config = dict(
    model='image captioner',
    dataset='regions of photos with short descriptions (Visual Genome)',
    train_examples=101725,
    image_size=48,
    crop_scale_min=0.5,
    horizontal_flip=True,
    cutout=0.4,
    tokenizer='word',
    vocab_size=6471,
    encoder_arch='vit',
    encoder_norm='layernorm',
    encoder_norm_position='pre',
    encoder_activation='gelu',
    encoder_mlp_ratio=3,
    encoder_head_dim=32,
    encoder_fused_qkv=False,
    encoder_bias='all',
    encoder_qk_norm=True,
    encoder_parallel_block=False,
    encoder_inner_norm=False,
    encoder_drop_path=0.1,
    encoder_patch_size=[4, 4],
    encoder_conv_stem=True,
    encoder_layers=14,
    encoder_width=160,
    encoder_positions='sincos',
    fusion='prefix',
    decoder_width=128,
    decoder_layers=6,
    decoder_norm='rmsnorm',
    decoder_norm_position='sandwich',
    decoder_activation='swiglu',
    decoder_mlp_ratio=4,
    decoder_head_dim=16,
    decoder_fused_qkv=True,
    decoder_bias='all',
    decoder_qk_norm=False,
    decoder_parallel_block=False,
    decoder_inner_norm=False,
    decoder_drop_path=0.15,
    decoder_positions='learned',
    decoder_prefix_bidirectional=True,
    decoder_connector='mlp',
    decoder_tie_embeddings=False,
    init='xavier_uniform',
    residual_init='none',
    optimizer='soap',
    beta2=0.95,
    lr=0.0023,
    beta1=0.9,
    shampoo_beta=0.95,
    eps=1e-08,
    precondition_frequency=50,
    max_precond_dim=1024,
    one_sided=False,
    adamw_lr_other_params=0.00095,
    grad_clip=1.0,
    steps=22900,
    batch_size=64,
    epochs=14.4,
    lr_schedule='wsd',
    decay_fraction=0.2,
    final_lr_fraction=0.05,
    warmup_steps=450,
    weight_decay=0.1,
    adamw_weight_decay_other_params=0,
)
Rows from block 9 of the image encoder, named by matrix and row number. Rows with one number belong to one neuron. Each number is 128 + 24 x the weight over its row's rms, rounded and kept within 0 to 255. All counts start at 0. Numbers have three digits each. After the name is the row's rms in percent of the matrix's.
# fc1: MLP up (encoder.blocks.9.mlp.fc1.weight, 480x160), inputs 0-159
# fc2: MLP down (encoder.blocks.9.mlp.fc2.weight, 160x480, transposed), outputs 0-159
fc1.76 103:132103134115109152088099160145154126136115140161106147117112176137139148102145124124152114167141123119137095145110098086145147127158112163125099133115136091165109153083136100159112136151169141142143163102121106105074115121139124145104129147156135150125155117085120113149156138159153111094096138124151153078129159119136102114097131126110106102085119125103106159148105089156105151136137112129151124165088126069146151145132108108071173116144096138116185130118130136151154096146156160
fc2.76 103:164129121148169128137128156127131155135088118131126146099118130155097141090126098164128162132137166123105111145147105124124098120089138161105137148147093148121156125087146122126155096112135112104110117137139140101081137173109132150159151139111131094065150183102106113137101146103157120134097170153145118126102158148157138115083129167134106108106097153135122199173105172110136118108142124138116097114138104151157070134147111114126112123095131127149111118137115152114157144169091159
fc1.77 076:125145128135153130139144095096158160130109121134169152087148163102131111168140112101119175142136123152087141093137119153118140117099131161140097180093159078161130161101125135173070117127135140134162140054157125128116137075123128085140099106116114133124119180135137135171152123108157141109113145090098124120143137131142121106129149113126119135132129125147096116115153110139121075149130130129116117163149112109108143112125140153078107135152167101142175114112120113142167109114076117
fc2.77 086:129128156099111116123131191127125144120069110145164150138143167154130123090094156085108118106126106145118130119148111101134129082102117120135151167156090155109081110093104151139136102123118121119114114119136156115112153120154125145139184163146143131141093148131133157138108113101134164113187130115143126090123111112118109113159135114101117118156154134134112115139161154131130154144145126137115180159115163183155123151117131105153154096105134194106148117136092184124147109131150085
fc1.78 076:133117136158109114135109150145124116149160121161105109106123164118173141101148151115127117129167142126143138136135154137124089098164169130127154107190079158113124138102112082064140104118093074100157147144133147174132158127105115130100118119160117165105147162128125164148129142114143106113130147115131132089151110104130141134126136132135133092093088101130117099124099136117163117167107110123105085139149116115120118093134138109104141173154115091121092140144128118198120114115167177
fc2.78 078:131130110153146174101113119164121123112183144111094097130099092139087115182141161114138147154104137103115154099141212134111125170134087108155087115160156167156084126137117124127128127127132116134124140115176181129151131120144135095109114112126155109073153100114092133136131146113149154129118148140122145099181131128126092118079102112152130140149131121112107162129106104123134117116129123128118122087131127192109124135142134116142091103151177122131099157097140139102137104152135122
fc1.79 082:151131134103121103139121161079106096126120136106157137134150139117157151111106152174134092112135126101102152111151144115170113130126126145143160117114119124134102131137163096105184105128120152110155149108149124109106187115112070120130102135203159145165104139069150146136089114171122157163120121121149109099139154112109126135170105125134095162127129190155122130109110076115081100141144135150162131108149123133107115111127152120154127127152155132102157122133117155129152119093125166
fc2.79 083:135181152147145083127119131121115108156135170120116148119075087177121122150091123092149137097156111111112103097143131076153145152139120101160121082158133143166102147115121148183139141123166138113075160126120144151150121114113114163094120169128153185136155138110138091145132108130119141124139120132127173128143141151138088138137113162111166143139151134169141147111112093125113117092120103096148121108170138134110151121144136118162157124129150104118144168148167167112157116157138099
fc1.80 088:189152137164162143137139109133152105131099122107152164098125104161159154127084094129093159123158118131063132136110144134126096161165118115092145146116123140128163133132114145100131117134139144125123093142103153083159159117106171107143115142140102142144152116156116156106147146153150108149070111080128135121158092127122141079107113078127154133152108138116149125171115117150130131189119110130110196142125126141109117158113117178130108129146097151166136145146134124149145113117147139
fc2.80 081:134138132138112122166137149116162120141102135155137182119140083142137078159134139173118137164123168169141140119126085113155115111129146087107150104175102154120126111137186114153083138130110125113147100136128131114152119094147106128125129166102117106118129136125130143129145144124112085116133148106138091132118112096142183149153097167181124136143127121153120136098084111115128092118161098111130125162177131151148160105155112168098133146133092168161125108108122153120129090082097163
fc1.81 099:111123113120083158127126154115089144119161098074137121089120088132094125095113121136141125135156151124147177164142159127112135153098115093135133116119140128128146101136112182138178112143132124181157111139133116137123136110129124125097144065101118133112131147123115147107109116127137132119182113140119122142114081098126191145134114175157142127095133136134139132130127133136147087139138158101157087131098151113085116153114088145126151141124149158133189169159085162109113105163097152
fc2.81 097:101114151107119129148147133110158135135117073158107146146125145093150108131112158119112108115085098161154124118124114157065162134179147081114076156133108126147167139127110088130121117106106118110164100169117119120144118120123114159121169123157136119071179148121114122125122115126117148093120108132155143152106111156126146158157100143153124114146102144148120167073118134107121103137155074111175126131149138143099125127152099134135111090103128168118090155143131151129117186101117111
fc1.82 098:133102115122151137121163122136159086132142152119115102137124160102122174114180146121107077140146108111096102126140147154067103135171144073145170117135079109121121081155129165131105127133133110108111144127116109124084097125100142125098128133186154102112124116145088107134109133137154104146092109115158130105098149124104088116118115132167126128152084122121097109131157153120117142140129092127150152135170158154169115189081129153119158111114125100137150162150132137135098140128139114
fc2.82 093:131118144132101127126150130096101114104106083149111152120168110156106146169146130121131135090129103123103153106112133077155159127117127179153109096162152101144119181076130106149157130158115103111157144123109137124145113159131182119113128130151118125157153121163092128135118107105115137106161161163119165128146155095139120180119090143153094167151139182112144144138137131160084163133107144123110099137111145115128122135107117097172121160093144137126096144134117160076136093134089127
fc1.83 101:129130128117134083122115131142087119111122107152110180085156142122169106131147078086113157154093110101116138123158115144103106118093134172119093123109114109093127149152132098133145169095125148157096131094119086171172152120113115113145097096160109148102151099069110132129163107149125147135146130147132106078134120097146149124124109086156123117133122159163078137132123106166173128118092120099130099147133140122105139092111155093102133171152139141156155109116117147144125140111148145
fc2.83 103:130098141145116103128133152129112161138101158101138140128135136158091147173107111095151123123140145107121179152138098131124095104116086094152111130144165162106134148139132114140098115121158103093158123147148117165082157125080134140146133120132167112123166109146098192149088183139116112087147152135112135128137125189087123121109094171121151141124119128189153111108145108145138106151129123154154107169113130136135151143074111132130130119118143158152158125127092138130137087163151151
fc1.84 088:124145138096157085124139127123132108087102067104134146141153142165059128113161136152103098145127138134121142117111171131119120109117149115107122135170096098140110150106098133113146104082164145163154130128116121140135102110123115136134095138100104145079137123120119110099161141135169088117113157127165163174113100115101117125135118083169128125137099060154129109082149123083119108095115140096154128117131122148114121156119152127146128146082159130105123132108137150153163086145142163
fc2.84 093:110124173131110097153141121158128126080153111128135112152129085159151137086130166176160135097123139156127115093149104174083079096097139122128105133075134128159135113099111143139151142176119138159128111113149160119121094129122114113180146108097129124137122141133122091135096148152144114118145154150084102158103128124118143168093107126118122125107150124125118111154174146166145152091123123142134130090087151163111115122133124139118131092122101161156128115182103112068095140139099132
fc1.85 109:127111102135108120126160129104128124151105115116107156156074136136121140165134115146132125136166114165143066196146095139140121154109107126151156133107119154147126126112129160142125150149122100113106104129102096141146124148100107165144116168089186181150132155176134118137102114134096147117150184114111126106173118112143158137120135142115121100087147119121152125122172131091156132124129127118154104130121104083158134064129118145113139095142117147156131109140106090186144086132140148
fc2.85 109:122132114122133159103134128109135112124124120114111132087147172122154085117109113148095063128110136155092114111140087190130161101139114109101162100120119129130124115065134127159116114122156155140093109068112075084128136138140116172178120127119120118155139131169122168115114113157123153121147144112114079148136155123153144156155142129157089113130099157117119105104114125115115128102121128125133105109154122154163103151081178109118169135130169141109116157115100162139136099153148118
fc1.86 082:089147146144114142094108131136113117129090175098191161096118080148105113134133155151106102121147114085133123138140137156101119145136116159141144119105138170140134134117133141104139099110103121078138122108144097125135134126148145157150135116165120109117144124155129131162150112130107170118117171074104097145136158102112104134163135144158121164088137076138070116166101112125110094139137131175138141105147150141072118127144110117108141129112127160144059180105126113157136126137157128
fc2.86 094:145139158160124141107126140099144154159100152105087143170128100118108139129138142112099115112140139170139137098133098177174121165165134150153134142151122135144117135106124067177140168117117180135147166121149108188131116125074141153158123131188117126148141111166113146149109147113117135092140118138130124114127145125111136103124122086124102105108141087124115161125129114109142132130132088103127149120178100118117092104137104136102115182142122092098119120113107099072087118114111150
fc1.87 089:116116119142126127106115099156124160110118072065138152154159093186097132130121146145155109071134130094127145139145108151122135132078168153086142134122121160153150101091128124130123121172133129136158124151167076097139128127113142129134112124104131160110169116156079130132119135122160131115096170144185122161150132117164101075140134110142139121142112126140139119155099097110127131109150084093093126111117120109130126099104124141123160137142134123136140156167098099157138132116125062
fc2.87 094:151125095124156109096136141145126144125109130127176099120108105151100113134090086120119129118145157160103105117131096144090121098092121183141148168124150162127109121119198131129094114094140124172137147128109116099146136113156134199121088143149150136107124093100159097112130166183131112121095100123130146127174143121107075096142141149107148132172163103111137119105091102110117121097159117131145111118159130102113131143154139066160124135144137107136138157116123114158117121140137113
fc1.88 111:112142154100127089115102155097138135132141098076122121132109107135155166123144123156107091101121160090140113143158114126158108141075133127125121139142115128138104117158135139112097139139147111167151118143129100088101116127073117109137150135109133114114106157156105108147101183137140183132116139148109151136135136176177103138100166145118137123106117149136168104151121119102149153105108172121156125148144191153147123147097107150126104163077126143113091162127110115111134100147061106
fc2.88 113:128134109142123118157132108114140111119110155072133118116101124126075120144113127119139099126125142091141111127163125119133106122117157144116150091126121124122095123093146083144064138122164101131131138109144119134152126087093126152161156138148125118139110183140155130134111190126152149115123132135069090129177157108142097126103131148158098088147127144102092113121104160109137166135094123133135127114170132107140105130098141167143142134088194147084100094142094159121151123153176153
fc1.89 084:080132128145125117133190112116183109143152139123180153178155124109125149099148129161132169162093152155175127094146163155123168122143129149147182118163135141106156148164139124102106154121173147092137168130172144089128095123174130137139154125093148094138106120141096090092137160097114132142122108106177127110136120128148146116135108138138127110158130120140110135130110139129136138111121143159140127099131161099090146113078090129119132121168116130104117119127130111123124130071151112
fc2.89 085:134156084139137146114082153149174144114069130172107127143151139161117144119144103149104144079139158131130154144118163127116106119125118091074146174121095148129130092123127141114108169108110140174136141125115175135092157132144137162132152141156175123158139111125120152153109120136146122168142123161138139138129126100112136123130129188162133132079143116110119177142140077147145164170107135120120142067119140108123119097107116141096129134135093156104134142118164145086099151126140138
fc1.90 109:155107130116107181123149160149123145132146106138131139195170120101109168140133131128124138171107101162150144156101154122187146140145130140138165158117147100106141143086136126128166096111122112086148139114156154137142119126142096133123154165164081089157151121153137114103138116079108160136135146094098142128143102139126127150122193126122138103084089132094106129137124135168146143172128105135117122108102138105125141152097117104093144108088104134112085110131080114125157106150130117
fc2.90 110:162103176125133139132140151134153124103122132138177107189127136155162156136110129134112118134131103135123108149128156102095110111133111176115157134120110129163107125120121155092123061102134130102111098107110120091122143150139158124101144083091130102164136106118164155127117141096190125101174116113100069095104125113099113202120144174144130092132093132118124154111131130112166152129111184151106111122110116131113088150133152113106106140118102124119122128159149117116130118111142102
fc1.91 115:125146140115159140170170124126141151125111176113120136113148137172131113102134133107146136118133109112145171086101118142163145090128154142144095113162107088121121117156107138162087129117125088127138202099120134132087104150118115138153167128155135148115126096151128120132116094136128077139174134079154110122105100173121134131099123138135134158100105067127116177121140082129165136108114144151107068137122093144152118122111146144124125122117144151124138139159151122109124106172146181
fc2.91 123:154109102146119180133110106159122117104179151139113105150180114114112138141174133091131141165148122131123152133114151076179132172163153177124103093129140088105105092171134126122114100124107132080111119093127115101100146151136106122125142145176164122139116167129143129154174123105126075110092170132147117142129165142119125116151173130127125120124080109128107118132139147119097145130092095147144103164162135115146142118120112131124126137151127167106138151101168116129159096156147126
fc1.92 102:106105152108115108150149160156141136160116085134148100171139145155112144166152152130128180099118130115134105126138153099142152131129102120132049119135145122179143122133119114127155147085156098156154085091136124183105144172118087120088106062124133112181116082138133155133134147140113121131151109167135150158119132086139113135110120098135110124072137108128120109155125133134099136108106134131077150154128106149122140101099146114145149133125129147149113122145111159096118160096110144
fc2.92 104:115083090151119122098134112147150135175159085138115063142097144151171148124139135100141061131103115115152136122137172132128120109147046106139099105138141173131144083144148126125103135136143121150123111115078109167104116156114150136121110126119133122133139118149111141118137095124133124118115089134160114119123125094101166146113121088133104150134181153146117119101136158114120118115093106183111139122131108106134131146145092134159127164119141149141131131122126193104164149081141108
fc1.93 106:112114149122103067105117110128129121138109106131115113090085148130127167138144119121152129105111158107124152120115144170128117126155120107127174121134152141134135126145129161135104151118107172201074123123106124158153109167158123160129125151105147110102142146116154105156176131157106146110123108148076118161111169082154130129137139148160119177109150161161111140138154099117132153106152121197149081106109109136132147182160120130147130154136115119150155129150122131126131098100084131
fc2.93 109:134132114125095139143105142129156143080137147148169170110108153141107133120180121142153109103168112114135110156133122126097097107140153120121138120119146092091174122100111094142151119106154098148142096130150116099181093180140130149135095154150127109137144077137164150105123119161143136133117115091109116134125140146120141126118127090086116156100145127134119159136121111137132104103179115167142140104150100162167123067091110159141084161131120120105141124139116083142167123150069115
fc1.94 097:118149185138141137151187112117138116145124117155136135115097126123121111122160089193121116106130142168152122097117169161209129147132094102168110127142165102159115149120159140123079129123119107105131151101121162161095131112122156069129117141123147136139153147129145143163110118149140118169143088118131121104136145121095136150117109114143136105146099112134124117185112115099123127140151123111148081105116088126106142129165175121120129126133094131154140065155134116134120138171131151
fc2.94 107:131132137163129111166189104111181111094140106132162132099133135134140105104116141108089170151111159114153147138109157137096113127119078147153141167133174124139128107156085079121102135131116115152131166158079123127083136154095103125119100096148134119143154123161141141173145156164096140140135133131152109101122144166111138126103090102091087120128170091096125105104154153085119128130132104135124160112154137097123165151115146135147127112117114111101104140135141088107103098091127134
fc1.95 091:156145147121127127109134138139116132119132122157116125130113089112140137106113142129157113122146142128155138145089147118075136158098128140163154146085138134144113106093145120129100131113239100134065107121120160100132115133153129116131167132171153111162128128141124108086128116145132180107134121157119153139156147127133141099073153121166129126165151077107105137131131120178130142129145088131124171129126138142158129167101121124104098132153154130143146146095102120171118179146131094
fc2.95 094:113164165102095102110139105104097106116122163120091155113151108152108133131163132129129119106109105143108109106109126102107113104103126160078113125092138130146136131109120158116136116105169124109129100092118128091165163120103090103096167110125189147132147149106082129134113103123139098157059131090151133122120139107139135100113159128127134129142130125123111145133107175129092188131127103160117151123092133117125142146116127112150184165116117132158167109107061162099146129123104155
fc1.96 080:119116132145141126124124117167133178121150087126112172132132125142122165163149131134141115105151121187171148171138122116090132159127137082113146120101119096145130154113124143169120145139131099092144078125169170153134107105148096152113082151122118119086115104108162122127185129098140117151115136154145161161112089089121148146117147126145134152182140111110107106136111151132149106116176169105098103106125100141130109120150121118128126131119106146167124184134144087143126157093157152
fc2.96 082:135128151143090142099157121147128111120127138113107091147144147131165143148111074088100125154099105131107213115121134118157131144114135150100101111132095119133124114150117127118128169131143118105141129147117070131121139165126117113159096098081115111063143167072163127121082138113110123119139143175106167118129137132139122155107121150165133117093164132121123111136140136140152126128133123166101121205132147160132140124141187096127155157127155150134145127107116126126148109115123176
fc1.97 092:122130115140130123137125123166124144155083128119139122100103134140116131124174138147169129113127096136150173130154133104129110170142058129102149111114140115120131107173095154115096121135107120172128094122109153163151128120101154087108133145074123105105129090109177153141123099177111126137129062155121156087121130097138114138121120144142162090115090136135085089099119165133167120091124164115114105099141129143166113121111133140160110115141106128122153132124128173162124078115129164
fc2.97 086:121109170154158191108126160142139139116097116114159127115144159143121141091092117115107126122126093177149124120140091104111167125119111133126156126101108103203111120132114126103147154127158117116135146118111133127151134149140089138105154162109153104092147100144145117114134142141113130118153128126100172132145139112140176069142111123155176130094119143101104093095122124132146159077139113127124072113143101154133127109138180104173144132116113158117160091119104131106087143161120163
fc1.98 123:118155105127144129114147132181165123118138129141109134204148131131129158125081140151130115103147107119123076160115142125119105175118130136177144156105109125138130136109107112114172108122128133098174094113139104165137157110164094108138132140081131101108165163077121132127131092134149110120169151136140093135141135154141133144162080118132148136139143112107089133115092168170103114109128130136131117119108085136097113098145090092129119151117142124111105155158082098107116136162121077
fc2.98 114:150125122127180141100092160172131136163144120136121137193133128124126166119038132150156111145081089115171137122133155128107140133092092155125109148152151115139132109174157146145145072122134136077113179134143112148140102124141136101179110153119130128105116130101107136147112141115110113114123131088142066124117124122105146103127131118130129111156134105134080132108124172142099120143119165147107083141141117144141112092173140129173127123136119125100138139140098107119101151130103137
fc1.99 138:198161145125101146132133163077127124139110092139139173101098125107146143093064137133125114120105121084145058126122147127146136107117161099135135111113175158158120106112119107116143155131120120161073130106125122102136139138168103086131089121179137119173111123117138116090130152153142126140157107138103086131132113130129115082103107114169130090127121108126135159145195152098135120156112148132130169120146138124106107139124143137147142117153126146133151158105141103115159113142140163
fc2.99 135:119147123118175153129157159086130156107147072112170139113125125115170135076135179135126109092100120135100093135100171120128093087098162139123055142144154172149099107123130120092138133145132152150147160108129130137149127102149132111112124143183126129136092132141106118160137114156135141148128102152124125152138119108115083077141099137147154116155081148140134182102126150122147136111120162128133157126132115115131115072158145110155114132157114160150156132156180117140127127124120142
fc1.100 084:161143142083140128150130136142142115129102129136111159098120149151118153103135145141136136157119191112111146129164145157104091193142135126126157161153110099148127096146147089132105142101140158141111119092137138122148076122175129127129156108135167157158137144145081159126183149110151154129149143118156105145104123118153137099149148125139108158123104147100132159161114099132132130126113101150140134146112164103130080114131161110122178097095170104084125127136129076105095138082150109
fc2.100 082:090200149081108090106088090115134118120121122130128110112138133145134097114113166112136126185138133112139131147165137085100145160123148137162113115142142154165127108098121128097107133110121119171124119115103180146151155116127108125139148097122093143115105157155102125143110148129140144112114125130139146124125117161164145131071127079132139162141151079143162132145136127129086125156087153124153095148133142108127154129135157129150117076127146171110097113071121133139103171129164174
fc1.101 080:172115153154158128139157195160103101121103116136113113145082156161114123113078129127137083149100154124152146125175157138122126118137116149138148154090095109112134116138103154143124120109105152081136136104176131070153122117141120167141104146114125102083117115121135122102118124136132150111139141119105176121156125079160180147140156143132165159185137162131179148146113135093121114146163123115148152154112128112141125125119132166109090088118119088132123158131157127112148102139137116
fc2.101 089:100126143114098111157123129160140139080117153069109102128084070107144119082124165112167123164125127129135135140149117134156140130088126117094170132121132136138135098121135097095128130136166151114133100123110143154109126194155123151131126127097125101113145136137123114112124118125161074141139135152111107129108129139143117134119103128127146124107086114110114057120134125141121104090161132121153149140099173098174156134127086168139133160130119147092116168091170140090122100095166167
fc1.102 085:120158124143134140142164127153134086117151121149107126153133145099122179132129134137145140121102091108181123174166107117106137109143108197139139151136135147140113109096124126064176077131077127166138138100138081133182118139112139126100112140086124104150128151116111135131154135157119080112151119091141133092122115126083129180124117128162115101085111138121143142128134146168111123172096148131135153111128126089128113148128118128155126152093120177145141153132128119111103099157100101
fc2.102 090:141111148121163126144151147134136096124136094109121104158153122133120145128118124149128109163147157161148157156164151129131109138101112217120126121143162124162149078115142116109107111115157144121133128110117117127125154150123050116137117160110105120136140137139141148131140096154182133139123136106102106133188125097112133121135073083171150066138128144141111166062110093145093166122133145124144131104139090147115134129122099098093109142123117118148126095117146113108127154124170115
fc1.103 102:139103117116103083111174095142104127108146093150159133147117134132137146101161108126130128153139099152096155116116145157130139119127134118145155103092139111141161107122130126123108122145106146140143136107139116141155088121113081147082136117133134099128141118139063106133124119125135131152101092120112152136131200125087143128120107080182114171172090146138093108152145126169068130141126113128139125135133161099159145101136109161086128115120116110100128160165092128115075193116132124
fc2.103 094:104118154116128140126175111148115126110101112171115172125140183140092153150125095137125138121124132126126147133138146081108114189105110094140138108117138143070115156093139161143106108109099127092086099124074094108158102135074165115128071132167153140146153123135119145130107066108108150140140138132142115124138130144090081113102124095150116110132135156115102100140133166128192117131133143111078110113130151131131129139093118135084147120114126148106151161154133115114141133149132124
fc1.104 097:100091132129128130126129121113086100150110134101076133164149132081161110104088196128105110126142169153150114106180171117141145137153105088142123113141168133146104107163125113133108169103082151131122081159136165126103103082121122124092101128143154131162139115142143131116148118118147128107138109139152151092142186176157128155126127154185155133138100113149131144101139108128130124109135167114148128140144119147121100120121138150145063137101111168156117125152120117116147146117105118
fc2.104 095:155148100142110119134099150123171131173132079148178091116148178063159146146141089143125084116072133084111087094133099147101154132131144086108099136106142113154154123128152130097138123117111142121146104140104115135149124107133098157112129113127149150103130114117120111120105159188171153134140151103118109119130087161132133136124109087149149155122142150149109089111137134147160117102152118125184148103127118131161140153129098152139103122134112125134131085160150123127157136108171157
fc1.105 103:124169114091107121117127137132144133106173072132142105132148123109109151122119106135126148143126085097146128128139136094090136109136119140149151133128089134165155114126125096159150131094103104126141101126116142147153117151120178104128167110158095134163107102119120124134149145151122141108155120152127141143110097158146136138137051149156132117107150109167155163102133160137123105133123107053096087157084141127144123188123109132136103123118167125119129095104155110154078127186145159
fc2.105 100:104121165097121124113090146090106164118141158116083126122123114095127185104145167123113107068138139107135092104112140131118148105145143124120161138167127101166100114125131143120163173159119119119095092151152130145123146151110114125146137125138150135140112099094110174158150140106123141143063133085137120140173136138114140103096072118132102138077118110110159111116107080134137102160168146137138141148104094116142098154080168144118116114130146128123135131135179093122124150133113158
fc1.106 089:168149126164092139123141127135150102151126087143170131107156156115146138119176139110168164125125106102141150113182114094099133097153125131128104111120162120048141129124146152082119136137115129134071113116135088122130119156134124107162128109124069148174102166137142112156066126123099141129151139146171160130151104160122126140155110100139148137111125130148101167151139126142101107115140088139147116109110117087141151120111115103090134159162149117148116123144107109123142149091089123
fc2.106 081:123112132164096152118128112145144139097121121116155145162159119179154135140117079088102101088129141141102124110142075165079107116157130093147135125157156129105147174133147115157148131090097156075125141149148116086101143148117135100138114186127117121140100110162177133124113153101158134116094121127142148084164136134112085112148152110110135110141120182114107137154138136127130148146093150125145158132104133145081142160155087129086136127123119124107155106137093136124124121160101161
fc1.107 133:129092117135090123163138105156139138127086161164120145127134132151094164147116123145116145135142131163140125117113154099133121146133159147148104125101131142077175187101108090118144102144093140115127100137130127129121132130112152133108128138103180134127173085094173130127096145116102130151120102079126102111137152112159146130112100119147146118093102117113169146110156149088108132103142150059092080103084107125157141188118106126113174143142127151110095138158158138124128140129151138
fc2.107 107:099126131162124168136142120097112136124129156148115142104106116079101140146077144117134128088148142142093147130123101127076123135097119158138147165094164158102162203096142145112136124130112137168159146145117155157152122147136112116138156111165180103128157141148129172112147127142124164122104091089107115113123118113148106099133103141131101166117092120116131146136147134151069133119154153163111127145120087166115159145150107142105146132117163133119102105127181171134175126115148125
fc1.108 112:134107151172125144142134146118170123087104146104164146115084124180127157171107114128121131119123164118135148138141141120117129146135085169137124107118126148156127131112121145082152103132158140098139094112159117142119126071115136106118095175110123152135063120132107105159150137077171129126124158125126067112130120132135142097154139120085126106148166118144132080132110112155143112168119118149139135165161135135130112163165086150101126139131089098166099155150129126140104088086133115
fc2.108 109:145088146175120130138125076107157102106142132114150163061128098117113094104130127099134104150142131126115142106129122153131126138074155159170128134157163098182103148161140118135124112151135161115145131132146130118159117099170140119138137144119175133131162107156131127141107158135079123144144169104147117125098111139109106147122083113121115147186118119100137101106131103165109126128105099175097119141184144078150114116172100175133097142139098121146140138122121118109106098105138128
fc1.109 118:170105149111130127155130076141113104150116114131154124123153079144105131101159140114103110133136156118130143103091150137150122137174093097179124114122104140125131129148165136155127114146138142111167147111125127128134161127088126140126070095113124161100080155125138125130136134103053143105135155115139120078145125125151130125127133150140119074139131178098170184129159139122101156103128152138119137175143088171091095151149131138129125123158172146148148145134124127155111165137108092
fc2.109 114:118095136159115134146140141075127099132125114144125133171126117131118093126130160134138094139133131140135122127096160125139115130112087153120145157149108096102107100133105110118132141083137089139139104143099159135125096063119138113128137099108102115154112143155132125088132133111139136165126166144132090097159123126134122154163126140148131108116189113145201204161153155128085127081142120145137136112127114156121145083175112129096111088183127156156100134144123129133145166159120131
fc1.110 122:182106132108146120133131123091191106147126115124127133161146114170106126083147109138164103137117155134148161168075122121126114127190076083161119104132126145099114100095076095129128158123167152086127169100130162128115147115116130134135142134139137155136108136126107113150171141131093148121135117136158108119160103149127098145089120134147130103131164113085146152124147168118091152121121102147108122161119119167086103144132107109123103110145170123156181129126116127156116110133118100
fc2.110 118:140132175103141139144113173084119106124067203157118125162101115124126128162151134102145110127138154142108120108076152139125118148131135105123123118061144116153108064155120149103112133119131097143106162101135122145111093109133125141118124099131156138123157128089117163117120123094122135130084143093133113114117100176130132140128141154155074147114120136123155192153119171158117107108148109151122126139129144119133150113158117096102145126122089109124138144108113124164110187135104160
fc1.111 133:119108115115151126119084155156167108111130115169123109135143147114149124137182106146122075124118105104116128109128096121138158154109130131127131092120138120124155122096096145162093139118158105127103153128113087075103138119141134144162103145091074117114100102093127119138155129104141118114085130155203160114148175142181148119142115139137177118129124139139116125120118103125102085157173131093095116141133150090104122146163120122117156172132137111132147081169154125132141166123149104
fc2.111 114:133118130107114123134107171122141100129124119157125111122135123147185139126159116138135142120127133113105120105168133129119139116136133138135135102144150139082106093071105148082170104145167159138114101135111102133141117089149137134122106132164114132137110106127127145161172147133149066136072163175128148123145159172123132099098060130098157127149133153116159125150109119142156106153134110142087142142150110085108139143188142112128125144148090145103137065124137127135129132061152137
fc1.112 089:133086161113104074129134130152101133156106105139159156125149134141098144127133142105152180129085156148131158109083132115179139092180106120079122091119155128092108116126147079116137100136141137156138121134139117162110136131132157147166154130118135071132145110101129126132138099138107122094146121161124138119116107110115117104106136147169126106134129122126085131164117139179158106161050170127117139124120110115140104121114156104120121145103113204169138143139134109141125147144107130
fc2.112 097:135133100144135177104127155093105127151114146136116137126136133114155150103129105125136081124118139147133157113167086131085141128140075125170123099154167106136182093102145123135129162134118130137120097178133122139133090072146086116088099123104120117106144141116108101104109114136075133105065119162103131153111100136156113152105141121168136093126088172116139148130106115110128116137116150140104148164136142136127133145097136170120131095150118169107173106147145127163091103090133145
fc1.113 102:114120150149109076159130084145135138105145131135095131146136134142119142122154107150121161161123123106181127132167121100142131123150137163125108157117143171148155114064110150141120105167121132114140110131110112141128117118135128086137168108164137141104104124150122142149156147140117141220149119103135135108122160104138159126190144160160144127116092126151129144178101153073132095114138142120139119174140109131123130141120114134140164132142164086143140129099103077110128144089145175
fc2.113 093:154135116152153154139091116128120112139108124147110103140137152078156155128098159162143171159097141153144141135137148113129121079117120135141105127103126165119119127143127129137133093170116170088119091152127100127135094102143111116140155149151122133083106117178127128098161134137169112166163100116133102196087163169115126127129142151153134161131057147150141189128088119141110100092167135128130119123140135114102099111142118086111131100153119107116179104104128127113136130116143137
fc1.114 116:115102107142093143156150166120164078179155162115146185159113099120122150149094128125131105105161144097132143131118143087165146109161166132124168116152139109105144167149138134163118140148136108093119135116102132123143193143154121097128135111129139096110123118119153128103160129163142141109097105142156141109116109100096123140113102161125158097135102099097115140121182151138110147139124173151142137126144147132128149102165120109168073129152129147088165132096116131120186113112146128
fc2.114 101:144125157189142144120141134116130106120112152128185125113105128172117118181149117139114114088091115087118144125128127121119080121114133168111170131152150112128138151126122103137151142111138095126160107136108180120115137113139095156166137126147147140114148149135117140134199127110115112123116141152150095150128096101103146100110110150131104144137132115114080155109161109106116103140170141125109130116156157141093145090100128098167140086091145108095177115078114157114168087099106144
fc1.115 088:126144093121104097154122125144120085155126083101074151111114084119138115131105122133123145154125162154128142120165112107100119109132136122114158098121141145178103105148105096142080095151133140141127127147113131114172120099105137113126131121138136127141142099114130107130146113130135163092115124132136200129085126137125095122159143138138152144102153102133103157099143117152155090149162093097123091143100112131137096163190119157105098160064176162149134128114144168128157119124170107
fc2.115 093:124148100112121117124092126109108113118142128151101128105101150121143117126115106116144132154126153143166138120139137093116149146118081123151099168147113112159105111113146139104158095137164135162137133060119167112159134112156090081155165142126125116115164111125094135128141120119087094173115123088088130073117155113081134081173151149106127140118096129137107109152140126139119099153143094116101137128128126160151080152173136157152172130121103110135102083099111140127069107126128108